From a checkpoint of a small image VAE.
Data: trained on microscope photos of single blood and bone marrow cells, 6.1 epochs.
Rows from block 11 of the encoder, named by matrix and row number. Rows with one number belong to one neuron. Each number is 128 + 32 x the weight over the matrix's rms, rounded and kept within 0 to 255. All counts start at 0.
# fc1: MLP up (encoder.blocks.11.mlp.fc1.weight, 512x128), inputs 0-63
# fc2: MLP down (encoder.blocks.11.mlp.fc2.weight, 128x512, transposed), outputs 0-63
fc1.27 [127 121 129 131 127 138 123 135 122 131 136 119 130 119 126 138 125 134 125 134 127 125 137 135 131 130 122 137 130 136 128 118 126 126 132 132 119 134 126 141 125 125 126 126 123 137 123 122 136 129 133 132 129 122 124 131 124 132 137 136 120 118 117 125]
fc2.27 [152 123 146 139 127 123 126 108 114 143 141 127 112 102 102 147 139 117 124 146  97 116 143 115 145 142 100 115 119 142 147 148 140 128 115 112 100 146 140 116 155 121 143 152 116 101 153 157 123 155 123 152 136 126 157 110  98 117 114 110 111 112 104 111]
fc1.28 [124 136 135 139 133 148 135 126 141 125 135 145 137 119 163  93 120 133 125 119 124 135  90 119 131 116 118 117 128 137 111 140 131 144 156 125 137 141 118 146 124 150 140 114 139 131 111 131 131  93 121 128 147 131 126 130 114 144  96 119 126 121 129 127]
fc2.28 [138 104 138 118 151 129 147  95 153 102 139 125 117 138 158  99 144 128 120 135 124 122 116 134 154 115 140 129 151 153 152 131 141 139 115 137 111 101 143  95  99 113 155 134 102 127 135  97 137 104 139 149 161 134  96 162 122 142 141 150 123 106 150 132]
fc1.29 [130 122 132 118 128 115 117 136 126 129 127 132 133 130 133 130 135 139 118 136 130 129 131 112 124 126 135 131 136 114 122 135 122 125 131 141 124 116 143 136 124 125 131 127 128 125 137 117 144 130 118 116 132 117 127 136 123 135 138 130 130 130 136 124]
fc2.29 [151 129 110 156 160 127 124 122 150 140  89 121 138  97 157 132 136 111 108 136 136 129 151 126 117 120 106  99 119 139 131 120 133 160 151  99 101 105 139 153 133 142 132 127 108 131 117 119 109 121 157 153 146 161 157 115 127 104 148 121 144 145 106 112]
fc1.30 [166 173 126 174  79 109 123  95 155 174 100 114 156 111 139 151  94 177 123  79 160  86  40  68  69 114  97  87  65  93  76  59 145 117 113 193 141 187 121 149  95  98 203 201 102 128  47 122 134 141 110 154  71 200 150 167 144 166 180  74  99 132  82 115]
fc2.30 [110 120 159 112 118 126 109 119  72 115 128  92 107 158 145 109 134 120 123 180 167  38  88 147 125 121 102 127 142 175 107 154 119 141 146 115 131  90  99 161 156 154 117 107 159 145 104 168 189 142 176 125 129 112  68 104 186 149 111  28 106 106 126 135]
fc1.31 [100 100 121 129 124 145 119 121 132 143 138 136 109 138 133 134 113 117 141 140 123 107 120 128 123 134 141 123 107 127 124 139 140 126 120 130 129 136 141 129 135 139 125 112 134 128 133 159 124 141 127 118 135 134 134 137 119 136 120 129 125 137 141 131]
fc2.31 [115 129 134 141 142 162 104 114 103 137  90 138 153 107 154 129 136 163 103  89 122 110 143 144 106 126 120 131 156 116 129 102 133 156 125 159 154 143 120 146  97 120 105 165 124 114 166 100 140 102 114 116 144 106 139 116 155 113 118 117  98 145  99 103]
fc1.32 [128 121 136 152 101 112 103 103 121 206 149 134 148 113 134 155 120 100 132 109 162 137  93 137 122 170  94 136  99 122  81 150 102  95 177 152 124 131 131 112  79 160 160  83 133 139 134 134 143 142 119 142 141  95 114 155 121 133 149 136 112 108 111  96]
fc2.32 [113 116 107 114 150 136 125 140 152 147 161 154 127 158 126 150 118 150 110  98 137 111  89 141 112 145 125 125 120 126 132 159 125  98 120 125 131 161 122 109 173 117 129 115 141 147 149 152 124 141 115  91 113 141  90 137 157 112 101  90 147 128 157 109]
fc1.33 [113 108 143  99 101  84 151  85 132 152 127 133 144 131 139 136 138 138 126  81 149 152  81 113 175 114 148 146 148 103 112 136  95 154 118 148 109 138 130 111 131 120 136 145 141 146 104 138 149 124 138 135  87 142 193 167 143 134 100 141  96 138  79 104]
fc2.33 [112 133 102 121 157 114 138 135 117 108 148  92 148  98 135 159 105 118 112 137 167 129 105 174 128 140 144 134 144 106 112 137 131 110 139  85 153 149 166 152 125 140 131 117 146 131 148 139 165 133 152 101 126 144 134  72 108 106 108 169 120 138 148  91]
fc1.34 [167 157 155 178 178 107 123 141 103 113 116 180  80 116 134 166 154 106  93  94  82 129 169 166 157  83 155 173  81 143 152 130 110 123 118 127 147  68 163 129 174  91 118 141 153 137 138 130  85 151 141 121 137 114 112 110 162 138  78 145  86 143 156 151]
fc2.34 [ 79 104 115 131  95 139  87 117 132 124 126  83 118 145 112  85 144 158 176 110 145  86 112 117 154 130 130  99 124 110 157 163 170  83 111 163 167 173 160 117  86  90 107 172  96  86 163 115 164 127 145 129 110 172 127 114 119  63 145 129 138 149 102 112]
fc1.35 [ 89 137 161 119 153 129 200 125 145 143  99 114  61 107 132 186 186 125 157 107 210  69 187  77 134 117  16  29 173 110 200 104 128  68 187 139 168 149 164 172 113  77 156 145 100 132 121 166 185 154 144 153 102 119  96 112 117 139 164 198 209  91 128  16]
fc2.35 [146  79 103 148 118 144  74 157 161  74  90 164 117 113  58 140  51 188 133 114 124 116  79 149 123 106 135 137 137 165  90 106 143 173  91 143 117 163 130  76 187 101 109 124 113  73 190 138 159 111 159 125 145 160 154 145 186 108 166  93 136 170 141 115]
fc1.36 [125 129 122 128 125 135 123 122 120 134 127 135 131 122 120 124 134 154 132 112 115 124 140 122 135 136 132 126 123 113 149 137 120 131 109 114 122 119 139 109 117 123 129 137 131 129 142 121 126 144 136 124 125 117 131 145 141 125 137 125 112 126 115 128]
fc2.36 [120 150 138 150 148  97 147 140 155 142 153 153 106 141 148 130 161 106 110 129 155 142 110 150 109 116 120 100 145 141 109 131 132 128 140 152 128 131 111 150 131 109 111 158 149 137 112 144 138 147 160 117 161 126 103 145 125 133 154 155 121 130 113 100]
fc1.37 [116 171 156 187 232 131  25  65 110 138  61 159 125 105 114  68 158 127 153  93 146  96 117 131 167 178 147  32 185  75 158  63 108 155 127  49  54 246  58 164 136 193 194  68  53  20 176 129  74 180 244 139 187 201  65 235 130 126 142 133  98 109 175 127]
fc2.37 [177 138  13 139 102  52 149 192 179  91 215 108 117  94 111 206 158 224 106 214 105 195  38 189  73  31  83 240  54 245  78 161 129 200 195 193 117  62 121 109 112  48  68 176 127 204 137  88 129 195   0 106  33   0 184  13 179  84  89  85 207 189 143 159]
fc1.38 [120 128 117 130 137 112 118 112 132 146 116 170 108 107 128 139  96 144 110 120 133 110 151 118 119 142 137 139 151 128 117 133 119 117 111 139 117 129 141 133 108 116 147 130 154 130 125 119 136 124 158 109 149 129 139 134 140 111 131 132 117 125 130 122]
fc2.38 [121 120 119 135 168 117 150 165 111 108 120 129 105 126 137 146 163 107 144 157 123 145 139 142 126 146 126 116  96 116 119 113 133  98 133 134 154 106 153 132 136 154 126 118 108 100 143  94 147 139 121 114  92 136 112 160  94 115  78  97  95 113  88 119]
fc1.39 [ 98 120 164 127 144 199 164 138 158 121 174 122 168 123 154 152 120 123 115 136 121 133  67 136  51  87 153 143  92 146  96 152 115 104 171 145 204 138 139 145 187 111 157  75 104 130 175 157 130 126 162 128  82 119 155 153 140  75 133 109  63 128 119 146]
fc2.39 [169 104 118 132 147 104 124 142  96 128  87 121 127 100 144 108 158 185 154 128 118 116 135 162 168 152 154 153 142 152 142  89 118 148 125 120 121 119 157 143 112 146 101 148 133 130 149 146 120 110 135 108 122 140 126 153 118 142 163 134 111 152 116 106]
fc1.40 [125 141 128 125 117 124 125 113  90 144 143 144 132 116 149 174 105 185 128 169 108  89 132 143 129 149  99 111 146  99 142 147  75 125 107 133 118 149 134  91 106 114 100 121 135 106 117 135 109 126 180 148 154 108  77 136 135 108  99 170 105 111 142 164]
fc2.40 [148 106  91 109 116 159 114  77 174 134 158 131 183  86 147 107 186  82 129 128 113 151 135 165 109 148 131 118  96 117 148 109 142 128 134 139 189 122 110 144 108 102 162 109 112 165 138 124 102 135  82 122 147 119 155 100 137 127 133 118 114 130 130 131]
fc1.41 [117 115 136 123 116 145 109 124 125 147 141 126 143 122 120 136 112 127 122 139 137 115 106 136 115 130 126 135 139 133 116 139 141 128 133 155 112 122 122 144 118 137 126 138 109 133 140 119 134 152 108 143 133 128 110 127 122 125 124 152 102 134 114 140]
fc2.41 [132 105  99 152 138 123 151 157 143  99 150 128 154 123 104 127 115 115 119 133 107 131 128 141 112 149 134 158 113 116 120 138 121 119 143 130 124 163 143 150 150 133 123  97 116 159 124 129 148  99  96 134 143 137 135  95 102 103 130 139 117 149 151  90]
fc1.42 [132 136 138 114 122 107 176 127 130 101 134 133 118 142  99 157 107 135 121 173 172 124 138  83 126 134 102 139 136 130 130  80  98 113 122 104  94 155  77 133 181 113 126 135 142 109 113 117 123 124 124 115  87 148 138 137 125 122  89 142 143  96 129 119]
fc2.42 [166 113 167 108  94 129 140 101  75 158  99 160 124  84 150  99 127  99  97 179  81 123 119 130 106 139 103 164 109  72 148 135 107 104 111 116 149 100 143 175 155 127 185 104 163 139 130 170 129 132 139 133  86 124 130 103 157 136 124 124 104 117 152 124]
fc1.43 [110 135 135 135 135 122 119 115 138 114 109 126 112 130 119 127 123 128 147 132 119 138 122 125 134 134 137 132 132 138 154 119 135 133 136 121 137 127 137 149  98 137 142 144 137 133  93 120 110 111 119 111 115 123 114 159 115 116 133 125 142 164 139 131]
fc2.43 [159 133  96 116 133  90 152 157 126 105 146 107 152 133 104 103  99 110 102 117 120 145 151 144 131 108 157 119 126 146 108 153 145 115 113 143 132 120 120 132 134 140  99 126 128 107 142 110 150 156 154 127 137 136 132 105 115 154 149 160 140 115 105 159]
fc1.44 [126 129 134 135 132 134 126 133 129 129 125 121 122 132 132 131 130 131 134 120 122 133 134 140 127 125 130 120 125 128 122 114 125 125 132 133 126 136 126 137 134 129 127 120 124 140 132 131 140 120 119 132 131 121 123 132 129 126 126 120 121 134 131 140]
fc2.44 [114 156 153 105 110 137 145 131 120 153 156 102 161 146 145 158 117 122 136 102 139 143 135 151 125 159 133 143 128 145 101 104 140 125 129 131 112 159 145 100 133 134 155 141 113 151 101 136  96 138 125 124 123 132 108 150  99 125 143 100 130 129 110 100]
fc1.45 [100  90 175 148 136 145 125 118 225 130 158 130 173 125  61 197 174  65 105 193 106  69 116 175  82 249 107  93 104 160 142  43 139  83 146  98 126 118 131 112 184  70 228 144 152  90 156 183 178 125 138  62 130  89 233  94 184  48 244 132  97  77  59  90]
fc2.45 [186 110 140  84 141 100  76 138 115 145 150 118 118  63 125  87 115 124 128 162 107 185  65 140  94  58 146 102 176  79 160 216 142 106 136 151  99  29  97  63 169 148 107 118 154 143 145  48 151 170 192  75 103  88  72 154  93 233 116 124 176 104 183 121]
fc1.46 [126 118 128 136 145 135 137 142 111 126 125 125 116 134 131 133 112 129 128 124 129 134 124 124 124 123 134 138 120 129 138 122 121 129 134 125 113 126 126 124 116 123 142 126 133 121 137 135 121 120 123 135 134 131 139 135 129 131 141 134 122 122 127 111]
fc2.46 [137 105 123 160 118 148 155 133 122 117 113 155 131  99 105 117 115 119 138 118 119 149 151 105 105 144 111 126 119 110 121 152  92 139  98 107 132 142 123 132 113 110 102 132 158 154 156 144 118 124 117 137 158 100 141 141 101 103  99  99 126 158 134 155]
fc1.47 [120 116 140 124 125 125 121 117 131 125 118 132 136 120 122 128 126 137 138 120 120 131 119 128 127 119 117 128 123 127 136 125 124 130 121 136 133 126 135 126 124 121 120 126 132 120 126 124 128 130 129 117 132 123 132 132 127 137 130 140 127 135 136 124]
fc2.47 [115 104 141  98 134 124 106 147 104  99 125 116 141 132 106 118 128  99 131 117 158  98 150 102 115 139 145 100 128 111 101 122 128 114 142 153 143 100 119 105 150 137 125  96 100 152 145 129 137 137 148 102 132 142 146 102  98 155 140 112  98 145 128 107]
fc1.48 [157 132 191 152 101 118 142  57 129 106 148 141 221 105 102 136  72  90 113 153 157 106 195 106 115 119 133 106 148 145 159  45 159 108  83 196  94 138 156  78 160  71  68 144 137  86 115  91 205  74 145 123 199 143 184 135 141  96 147 155 183 164  21 111]
fc2.48 [ 81 162  67 148 126 194 108 125 144 168 110 149  89 118 113 143 120  93 169 101  81 147 123 103  86 130 182  80 162  99 157 150 145 144 113 157  90 100  80 162 118  88  95 135 122 198  97 142 157 132  95  99 117 132 111 141 116 133 124 133 175 132 166 152]
fc1.49 [137 141 128 139 128 133 150 110 121 156 130 144 112 161  99 148 117 108 143 175 139 118 126 140 109 109 121 146 155 108 122 111 157 116 105 128 111 141 135 162 124  93 134 147 118  95 127 130 144 110 154 106 122 118 112 162 163 112 152 105 134 107 131 147]
fc2.49 [113 111 153 136 146 170  91 107 125 150 109 144 156 120 149 105 118  90 156 138 150 140 152 143 165 156 149  99  98 140 167 108 153 131 138 113 122 126 159 113 166 122 129 159 132 128  98 113 147 141 138 111 141  95 120 106 103 112 115 121  92 112 143 127]
fc1.50 [ 95 145 138 106 161 169 201  94 119 127 176 123 149 126 130  85 152  92 152 148 133 128 105 121 173 104 123 166  93  61 158 114 104  74 103 131  95 157 116 178 121 157  98 178 125 150 153 152  99 160 144 123  76 177  97 162  44  88 154  99 123 181 132  68]
fc2.50 [114 160 144 112 106 113  96 156 155 137 106 119 144  75 108 153 141 139 110  89  92  88 125 121  96  80  85 126 138  98 111 141 151 137 158 137 156 164 135 146 141  88 124 129 124 112 133 127 121 107 172 137 157 112 135 111 175 147 127 128 132 100 100 113]
fc1.51 [154 113 204 142 138 126 101 101  81  87 131 154 150 153 172 154 113 121 107 205 151 125 194 106  76 152  96 113 152 129 171 154 128 103  86 163 195  97 148 203 105 140 106 152 198  93 124  93 147 146  76  98 105 144 136 106 119  90 138 128 148 126 105 146]
fc2.51 [136 147 124 114 105 149  79 135 138 142 124 106 103 165 106 120  92 157 104 120  81  69 152 135 160 112 137  59 116 155  89 105 113 107 144 156  92 140 132 108 182  95 127 103  69 164  92  87 126 142 165  97 151 160 127  86 143 156  91 183 154 103 176 163]
fc1.52 [ 45 161  99 141  43 161 101 141 118 116 194 204 173  79 201 119 134 110 113 138 228  82 207 141 112  87  63 196 188 111  82 111 146  56 205  14 134 174 106  62  83 111  90 215 201 177 145  95  68  65 130 155 171 121 176 163   0 108 250 117 150  72 144 112]
fc2.52 [197 115 134 148 168 135 187  32 150 153  87  55  79 125 124  57  59 147 180  20 113 220  81  66 113 178 215  61 107  77 108 152  79 133  61 215 167 113 156 158 150 107 120 113 150  62 173 126 208 213 161 135 164 177 119   0 255 106 172  66 113 233  10 141]
fc1.53 [137 131 132 125 131 127 126 131 119 135 122 132 133 125 126 140 132 125 138 121 129 132 136 139 126 128 132 132 129 131 136 120 136 120 128 134 124 131 133 120 121 135 120 133 131 136 134 121 136 121 124 121 138 131 128 123 122 121 135 120 140 131 131 133]
fc2.53 [136 118 128  99 124 115 146 154 114 156  99 103 144 134 115 123 107 100 113 159 159 101 144 139 152 142 108 129 143 136 130 151 130  97 118 138 142 130 140  99 105  99 158 120 141 116 121 149  98 152  99 103 125 146  97 157 135 144 157 113 116 114  99 140]
fc1.54 [127 128 125 127 132 129 122 122 141 133 132 140 103 130 121 138 125  98 113 152 120 131 145 128 139 122 146 121 122 157 128 128 132 118 149 127 109 136 139 149 124 106 110 139 132 129 131 136 128 149 108 118 142 142 136 118 115 145 139 141 120 134 118 126]
fc2.54 [149 141  98 102 105 133 138 103 108 144 130 153 152 153 148 128 139 158 158 156 154 128 116 151 126 125 128 144 100  98 144 139 150 113 127 112 140 111 127 117 119 158 124 144 135 120 164 160 137  94 143 144 132 115 150 128 135 123 126 104 138 114 109 150]
fc1.55 [141 122 167 129 137  77 132  66 245 181  66 144 125 127  69 155  98  91  95  78 124 120 100 104 105 119 171  81 128 128  97  72 192 160 151 134 124 174 103  95 178  64 185 149 114 121 163 113 157 137 173 160 222 111 201 112 109 118 178 107 132 103  89 128]
fc2.55 [127 102 116 140  88 178 139 126  49 125 189 121 157 107 114 110 156 142 142 167 180 155 129 126 134 146 127 167 155 144 146 157 128 111 156 140 102 115  93 106 117 185 103 144 170  93 134 197 162  84 113 104 131 104 139 106  78  67 153 159 127 140 159  78]
fc1.56 [145 119 124  70 131 169 137  93  79 114 145 131 149 138 155 128 117 195 122 172 124 172 107 135 118 162 147 119 106  99  89 136 138 140 154 120 108 146 160 113 154 148 119 102 118 174 104 127 139  97 111 138 143 123  87 133 138 147 118  78 124  79 140 180]
fc2.56 [122 153 142  89 115  96 153 126  90 107 152 154 147 125 165 111 150 150 121 148 132 139 156 107 154  89 130 141 169 148 113 145 144 118  98  97 126 119 108 107 119 142 133  93 123 148 112 146 151 158 115 185 128 162 143 151  91 157 111  87 145 117 127  99]
fc1.57 [114 123 129 126 142 140 131 125 119 124 148 132 135 121 137 108 140 119 147 112 134 127 137 143 122 123 128 119 124 121 131 119 122 129 109 140 121 142 119 135 115 141 110 123 123 136 140 127 119 132 126 139 134 125 130 117 124 136 120 132 131 124 125 121]
fc2.57 [151 133 105 105 143 121 100 104 128 134 144 145 133 125 145 125 110 110 151 114 108 149 100 111 121 160 102 134 114 114 113 144 128 135 101 143 144 147 113 106 114 130 116 152 115 155 124 136 109 138 130 156 147 132 132 107 155 160 129  99 107 113 149 123]
fc1.58 [117 180 118 137  20  86 145 154  61 171  72 124  76 147 161 163 156  90  54 134 175  92  74 163 178 120 139 107 184 147 195 185 196 119 133 184 147  89 125  27  52 150 197 217 133  53 159 149 114 171 106 170  94  88 174  89 124 146  95 195 115 181  78 119]
fc2.58 [119  76  66  90 144 149 182  47 185  97 124  75  70 122 136  89 174 160  90 168 169 139  96 138 100 136 169 133 158  49 113 133  68 166 151 110 165 149 103 227 132  62 143 111 129  95 163 139 143  27 132 148  86 218 198 197  42 177 149 169 159 124 109  89]
fc1.59 [ 89 130 140 159 149 149 152 128 126 141 150 139 146 130 125 152 131 153 132 128 141 102 127 135 100 143 120 153  97 125 135 111 114 108 154 107 120 121 158 130 116 114 132 114 137 139 148 129 152 125 101 136 127 122  90 127 124 113 152 167 114 111 108 116]
fc2.59 [105  89 134 114  92 118 105 100 168 141  88 155 158 105  75 152 145 110 142 113 143 122 117  96 135  96 104 104 129 126 140 156 110 123 124 165 155 139  99  93 163 129 138 133  98 122 153 134 144 120 125  84 121  98 147 130 130 150 117 126 149 151 123 129]
fc1.60 [177 120 107  13  48 163 191 125  31  91 181 135 120 148 221 100 133  75   0 185 200 144 133  68 152  71  73  98  62 217  68 111 111 126  45  89  94 118 137 147  46 177 181  89 229 185 123 232 143  42  65 145 123 135 119 152 221 158  89 154 183 109  51 142]
fc2.60 [137  15  96 137 253  49 144  71 232 155  48  79  47  75 118 126  88 104 206 186  67  38 199 149 123 209 255 174 178   0 109 139 158  78  88 168 203 137  99 208 166  71 177  92 165  68 151 135  65 163 157 110 189 255 211  77  89  89  90  95 155 140 206 188]
fc1.61 [125 131 135 117 141 136 124 118 128 124 108 119 122 124 124 125 131 131 129 124 140 115 140 122 117 119 119 122 126 124 132 120 125 119 139 141 121 145 114 130 137 124 129 129 126 117 132 132 132 127 142 132 132 138 112 137 132 122 124 131 124 127 135 129]
fc2.61 [125  97  99 109 119 111 131 150 106 131 160 145 104 131 103  97 121 125 135 138 117 108 100 155 160 123 140 142  99 132 135 143 132 157 129 119 108 109 123 133  96 158 143 131 118 103 106 152 110 131 117 100 115 107 115 115 108 119  97 142 107 110 152 161]
fc1.62 [125 132 120 144 141 129 129 131 133 132 118 134 119 117 118 130 129 135 122 131 135 123 132 135 125 132 129 125 138 132 131 106 115 128 131 125 133 142 123 121 151 116 127 139 132 114 120 127 144 116 140 121 125 134 119 116 119 125 121 128 136 122 120 126]
fc2.62 [127 127 121 129 119 151 118 129  97 127 109 147 103 131 141 117 149 126 113 134 120 134 140 131 137 136 136 153 159 133 120 104 144 152 143 110 108 107 143 155 122 145 154 140  98 146 137 129 135 130 124 112 124 140 112 142 124 138 139  98  99 110 147 133]
fc1.63 [187 109  99 119 151 167 113 175  94 148 107 184 116 107 115  46 162  63 162 164  99 128  80 122 103 188 120  78 102 106 145 148 109 125 118  21 162  99 110 118  81  79 205  94  97  98 137 135 167 135  49  95 111  81  49 224 110 154 220 179  66 122 195  91]
fc2.63 [ 87 177 104 114 135 123  83 103 114 121 214  97  19 149  71 104 167 191 133  60  91 160 110 143 222 107 137 148 218 127 156 149 120 145 160 144  81 147  77  19 191 117 203 140  58 124 132 127 100 109 177 151  87  76 153  58  80 147 127 175 212 167  48 170]
fc1.64 [ 65 157 121 133 108 113 115  80 166 215 166 152 135 125 150 100 130 111 205  83 168 132  85 182 112 157  91 130 137  89  87 151 134 105 149 153 133 149  91 124 134 146 167 101 145  97 166 160 105 146 163  83  73  84 107 124 128 130 152 177 109 103 134 111]
fc2.64 [118 140 109  99 143 128 104 138 153 129 102 100 171 115 128 158 163 143 133 154 124  88 132  99 145  81 103 122 121 146 107 109 132 162 118 127 102 161 110 164 162 151 102 177 137 147 119 133 125 169 148 131 118 103 135 158 153 131 168 160 141 156 152 108]
fc1.65 [106 132 192 127  98 114 181  85 122 136 136 137 133 108 178  99 150 110 123 136 114 142 110 170 133 166 116 156 110 128 136  83 133 105 130 157 178 127 104  61 137 154 131 131 100 113  98 154 188 140 140 158 115  97 154 120 108 165 141 109 118 129  85  83]
fc2.65 [137 157  94 101 123 137  91 162 114 152 120 128 110 154 158  87 156  97 120  91 120  98 130  94 108 169  97 113  90 139 184 140 124 166 137 134 108 135 137 140 165  96 124 109 158 107 164 159 103 113 126  96 113 142 106 151 153 116 106 123 141 157 172 112]
fc1.66 [138 141 183  98 150 122 117  82 169 133 110 149  98  81 162 131 110 105  59 148 132 122 101 127 146 120 165 118  78 157  67 117 145  90 138 151 160 101 175  71 171 105 176 132 110 166 141  96 126 163 129 171 216 146 204  87  97 154 162 204 129 171  61 144]
fc2.66 [149  65 108 137  96 106 113  96  77 140 174 139 162 154 118 147 102 148 164 174 117 151 137 188 138 141 103 147 185 107 151 171  97 106 123 125  81 156  91 112 126 173  57 136 174  50 152 211 157 113 159 114 146 123 102 122 108 106 146 149  93 152 168 136]
fc1.67 [182  83 135  79 141 132 128 150 123 117  92  21 131 200 132 168 187  82  18 146   1  86 225 133 181  97 152  74 154 139 140 167  63 187  66 138 167  54 101 126 155 153 123  72 184 164  95 129 124 122  50 123 148  83  54  75 151 102 167 174 119 172 123 174]
fc2.67 [106 120 162 190  53 165 126 148 100 125 125 214 106 162 109 127 146  99 154 205  92 130 119 156  84 151  94 174  87 135 126  36 159 131 181 103  69 120  71  62 134 147 152 159 122  68  95 121 140  88  92 164 103 149 207 122 104  79  81 134 195  65  71 136]
fc1.68 [138 118 124 129 124 123 129 115 123 137 111 120 128 133 125 139 141 122 119 118 136 120 126 123 132 130 129 125 126 124 133 113 125 128 123 123 130 140 115 115 137 121 139 130 133 125 143 138 142 134 136 133 129 126 120 135 130 129 116 143 117 127 124 120]
fc2.68 [133 113 139 153 124 140 127 135 110 140 113 137 141 107 119 113 107 146 106 127 128 135 103 135 132 160 116 134 131 158 141 138 126 117 101 136 104 155 136 150 141 152 106 125 117 105 121 146 145 125 114  99 147 141 135 142 101 134 159 159 151 114 109  97]
fc1.69 [127 116 109 132 123 131 147 118 141 141 134 145 141 136 132 132 134 118 123 131 136 139 124 145 124 116 128 135 127 133 129 108 131 131 151 128 128 114 117 164 141 111 127 117 136 124 142 129 135 131 134 128 130 139 132 136 152 129 150 117 117 126 128 131]
fc2.69 [146 143 100 163 138 151 115 106 104 152 136 129 145 153 110 107 110 109 150 157 114 141 158 154 129 121 111 156 109 156 156 160 106 107 135 141 128 138 130 107 135 153 161 112  94 151 104 138 121 105 107 137 119 130 130 142 151 119 118 133 135 100 156 120]
fc1.70 [119 147 143 128 136 127 150 135 135 102 153 141 102 149 132 129 132 120 138 130 142 114 135 133 118 122 115  97 114 124 140 121 154 120 139 141 130 128 138 138 118 105 145 143 100 129 115 122 130 137 147 131 145 122 125 129 124 130 129 143 109 151 123 136]
fc2.70 [134 136 126 142 146 128 158 108 100 150 133 107 117  89 127 161 104 161 128 154 119 159 139 153 111 138 113 152 110 119 118 148 106 110 121 154 138 156 140  91 151  98 101 103 149 101 176 141 105 111 105 131 128 157 150 130 102 123 144 141 111 106 111 122]
fc1.71 [220 184 111  69  93 232  95  54 121  64 181  49  80 103 192 229  67 219 180 116  87 148   0  80 137  79 115  58 181 157 222 186 129  87 168 154  78 174 185 255 112  39 172 169  78  12 145  73 154 166  35 121  73 121 126 194 112  64 109 130 108 133 213 162]
fc2.71 [128 143 125  78 135  72 102 160 141 110 181 105  24 163 141 118 155 166 125 170 244  90 178 184 118  72  70 107  88 112 135  84 172 171 117 157 128 147 151  78 108 136 185 157  68 181 166  48 156 130 187 105 139 107   9 193 118 149 189 154 102 145   8  99]
fc1.72 [136 143 161 144 107 110 138  67 137 135 115 148 149  68 195 137 112 142  75 138 191 139 136 143 108 163  84 150 101 168 131 127 110 101 120 206 177  43 125 162  89 107 216 140 154 135 126 111 165 122 150  94 117 160 190  98 125 148 137 108 121 171 119 156]
fc2.72 [113  90 144 149 175 138 133  83 172  85 148  93 119 146 138 116 112 124 129 125 159 111 134 104 173 156 164 130 118 160 149 132  94  76 100  86 138 135 107 184 170 112 142 139 125 123  93 147  88 125 169  95 139 106 100 107 112 135 137 129 125  88 181 139]
fc1.73 [129 125 116 127 126 131 147 139 114 126 106 104 147 130 142 127 121  99 122 115 129 123 118 133 138 129 130 115 149 115 163 110 115 129 154 138 125  82 123 131 136 147 132 145 152 126 125 110  99 149 109 144 134 161 139 109 141 141 124  97 117 140  95 119]
fc2.73 [ 96 108  94 120 132 100 125 117 149 139 158 100 144 126 153 140 115 147 124 124 121 117 164 158 110 130  95 117  98 124 101  92 119 110 156 126 148 123 100 124 155  97 105 142 130 130 145 148 114 134 133 133 138  95 113 121 120 141 152 130 163 127 156 159]
fc1.74 [140 121 135 128 126 144 142 135 126 135 119 118 121 125 137 118 138 135 121 132 132 128 138 127 124 115 139 115 139 127 140 121 135 126 125 123 130 130 135 140 124 127 130 120 129 129 135 123 131 119 126 135 120 128 125 129 135 131 132 123 125 112 127 115]
fc2.74 [105 100 125 147 112  97 146 103 138 119 158 162 142 120 101 133 154 126 157 112 145 137  96 130 140 154 104 156 130 161  98 143 142 106  96 107 143 116 130 158 151 128  99 103 141 146 102 137 127 148 156 144 128  99 107 145  97  99 116 103 110 136 152 130]
fc1.75 [126 129 143 172 154 141 129 123 135 135  67 123 158 191  84 226  96 231 187 114 131 120 151 163 138  71  75  93 112 205  99 109  12 100 176 208  66 165 245   0 255  34  94  28 151 103 183  97 225 255 178 132 104  54   0 184 151  70 227 255 160   5  70 125]
fc2.75 [ 91 107 132  65  97 145  64 144  77  26  89 159 176 138  20 111  22 190  92  61 143 102 138 106 158 120 192 152 204 146  68 154 199 172 140 175 242  94  88 244 109  67  50 255 110  98 128 142  40   0 186  45 164 124 152  61 128 255 101 126 155 168 136 145]
fc1.76 [178  86 158 119 121  86 109 124 126 147  93 142  99 157  98  91 117 114 108 167 115 116  43 165 101 157 144 125 152 134 160 121 114 139 179 145 148 126 132  91 104 164 148 115 188 100 155 119 125 148 135 115  79 110 129 152 138 104  98 144 124 160  51 144]
fc2.76 [146 119 137 131 113 125 170 154 136 110 109  98 165 118 158 126 185 179 118  70 152 122 174 144  87 142 144 135  88  97 163 147 123  96 127 159 116 148 142 154 113 145 146  99  97 136 167 156 140  69  96 160 164 155 185 130  52 150  81  97 147 123 141 160]
fc1.77 [145 133 165 133 138 128 131 132 136 142 110 154 144 109 119 165 114 122 114 106 132 131 139 137 109 159 160 119 111 133 131  90 151 138 143 140 129 118 140 117 116 138 150 123 120 102 123 125 144 138 105 148 132 111 125 136 119 123 152 138 121  95 121 147]
fc2.77 [137 155  93 107 153 141 108 142 135 154 142 150 106 108 110 142 131 102 110 131 149 118 135 119 115 139 107 156 152 148 104 127 125 142 152 132 140 103 116 155 139  89 151 105 124 128 152 125 161 142 149 126 148 127 149 115 111 108 115  94  99 155 122 147]
fc1.78 [123  97 127  96 108  85 160 121 114 104 100  99 119 146 136 101 137 147 122 124 131 134 131 155 133 154 118  95 127 131 139 152 133 123 137 180 134 153 174 142 148 174 117  97 101 117 138 159 144 143 131 132 146 152 119 117 113 158 135 103 125 143  92 110]
fc2.78 [149 164  65 147 143 100 117 113 118 115 121 161 153 127 145 105 184 131 144 162 113 101 171 152  94  99 147 131  84 133 137 128 115 113 115 115 148 138 108 117 108  98 129 170 127 169 136  99 149 126  92 163 134 156 113 142 148 150 136 166  86 102 155 115]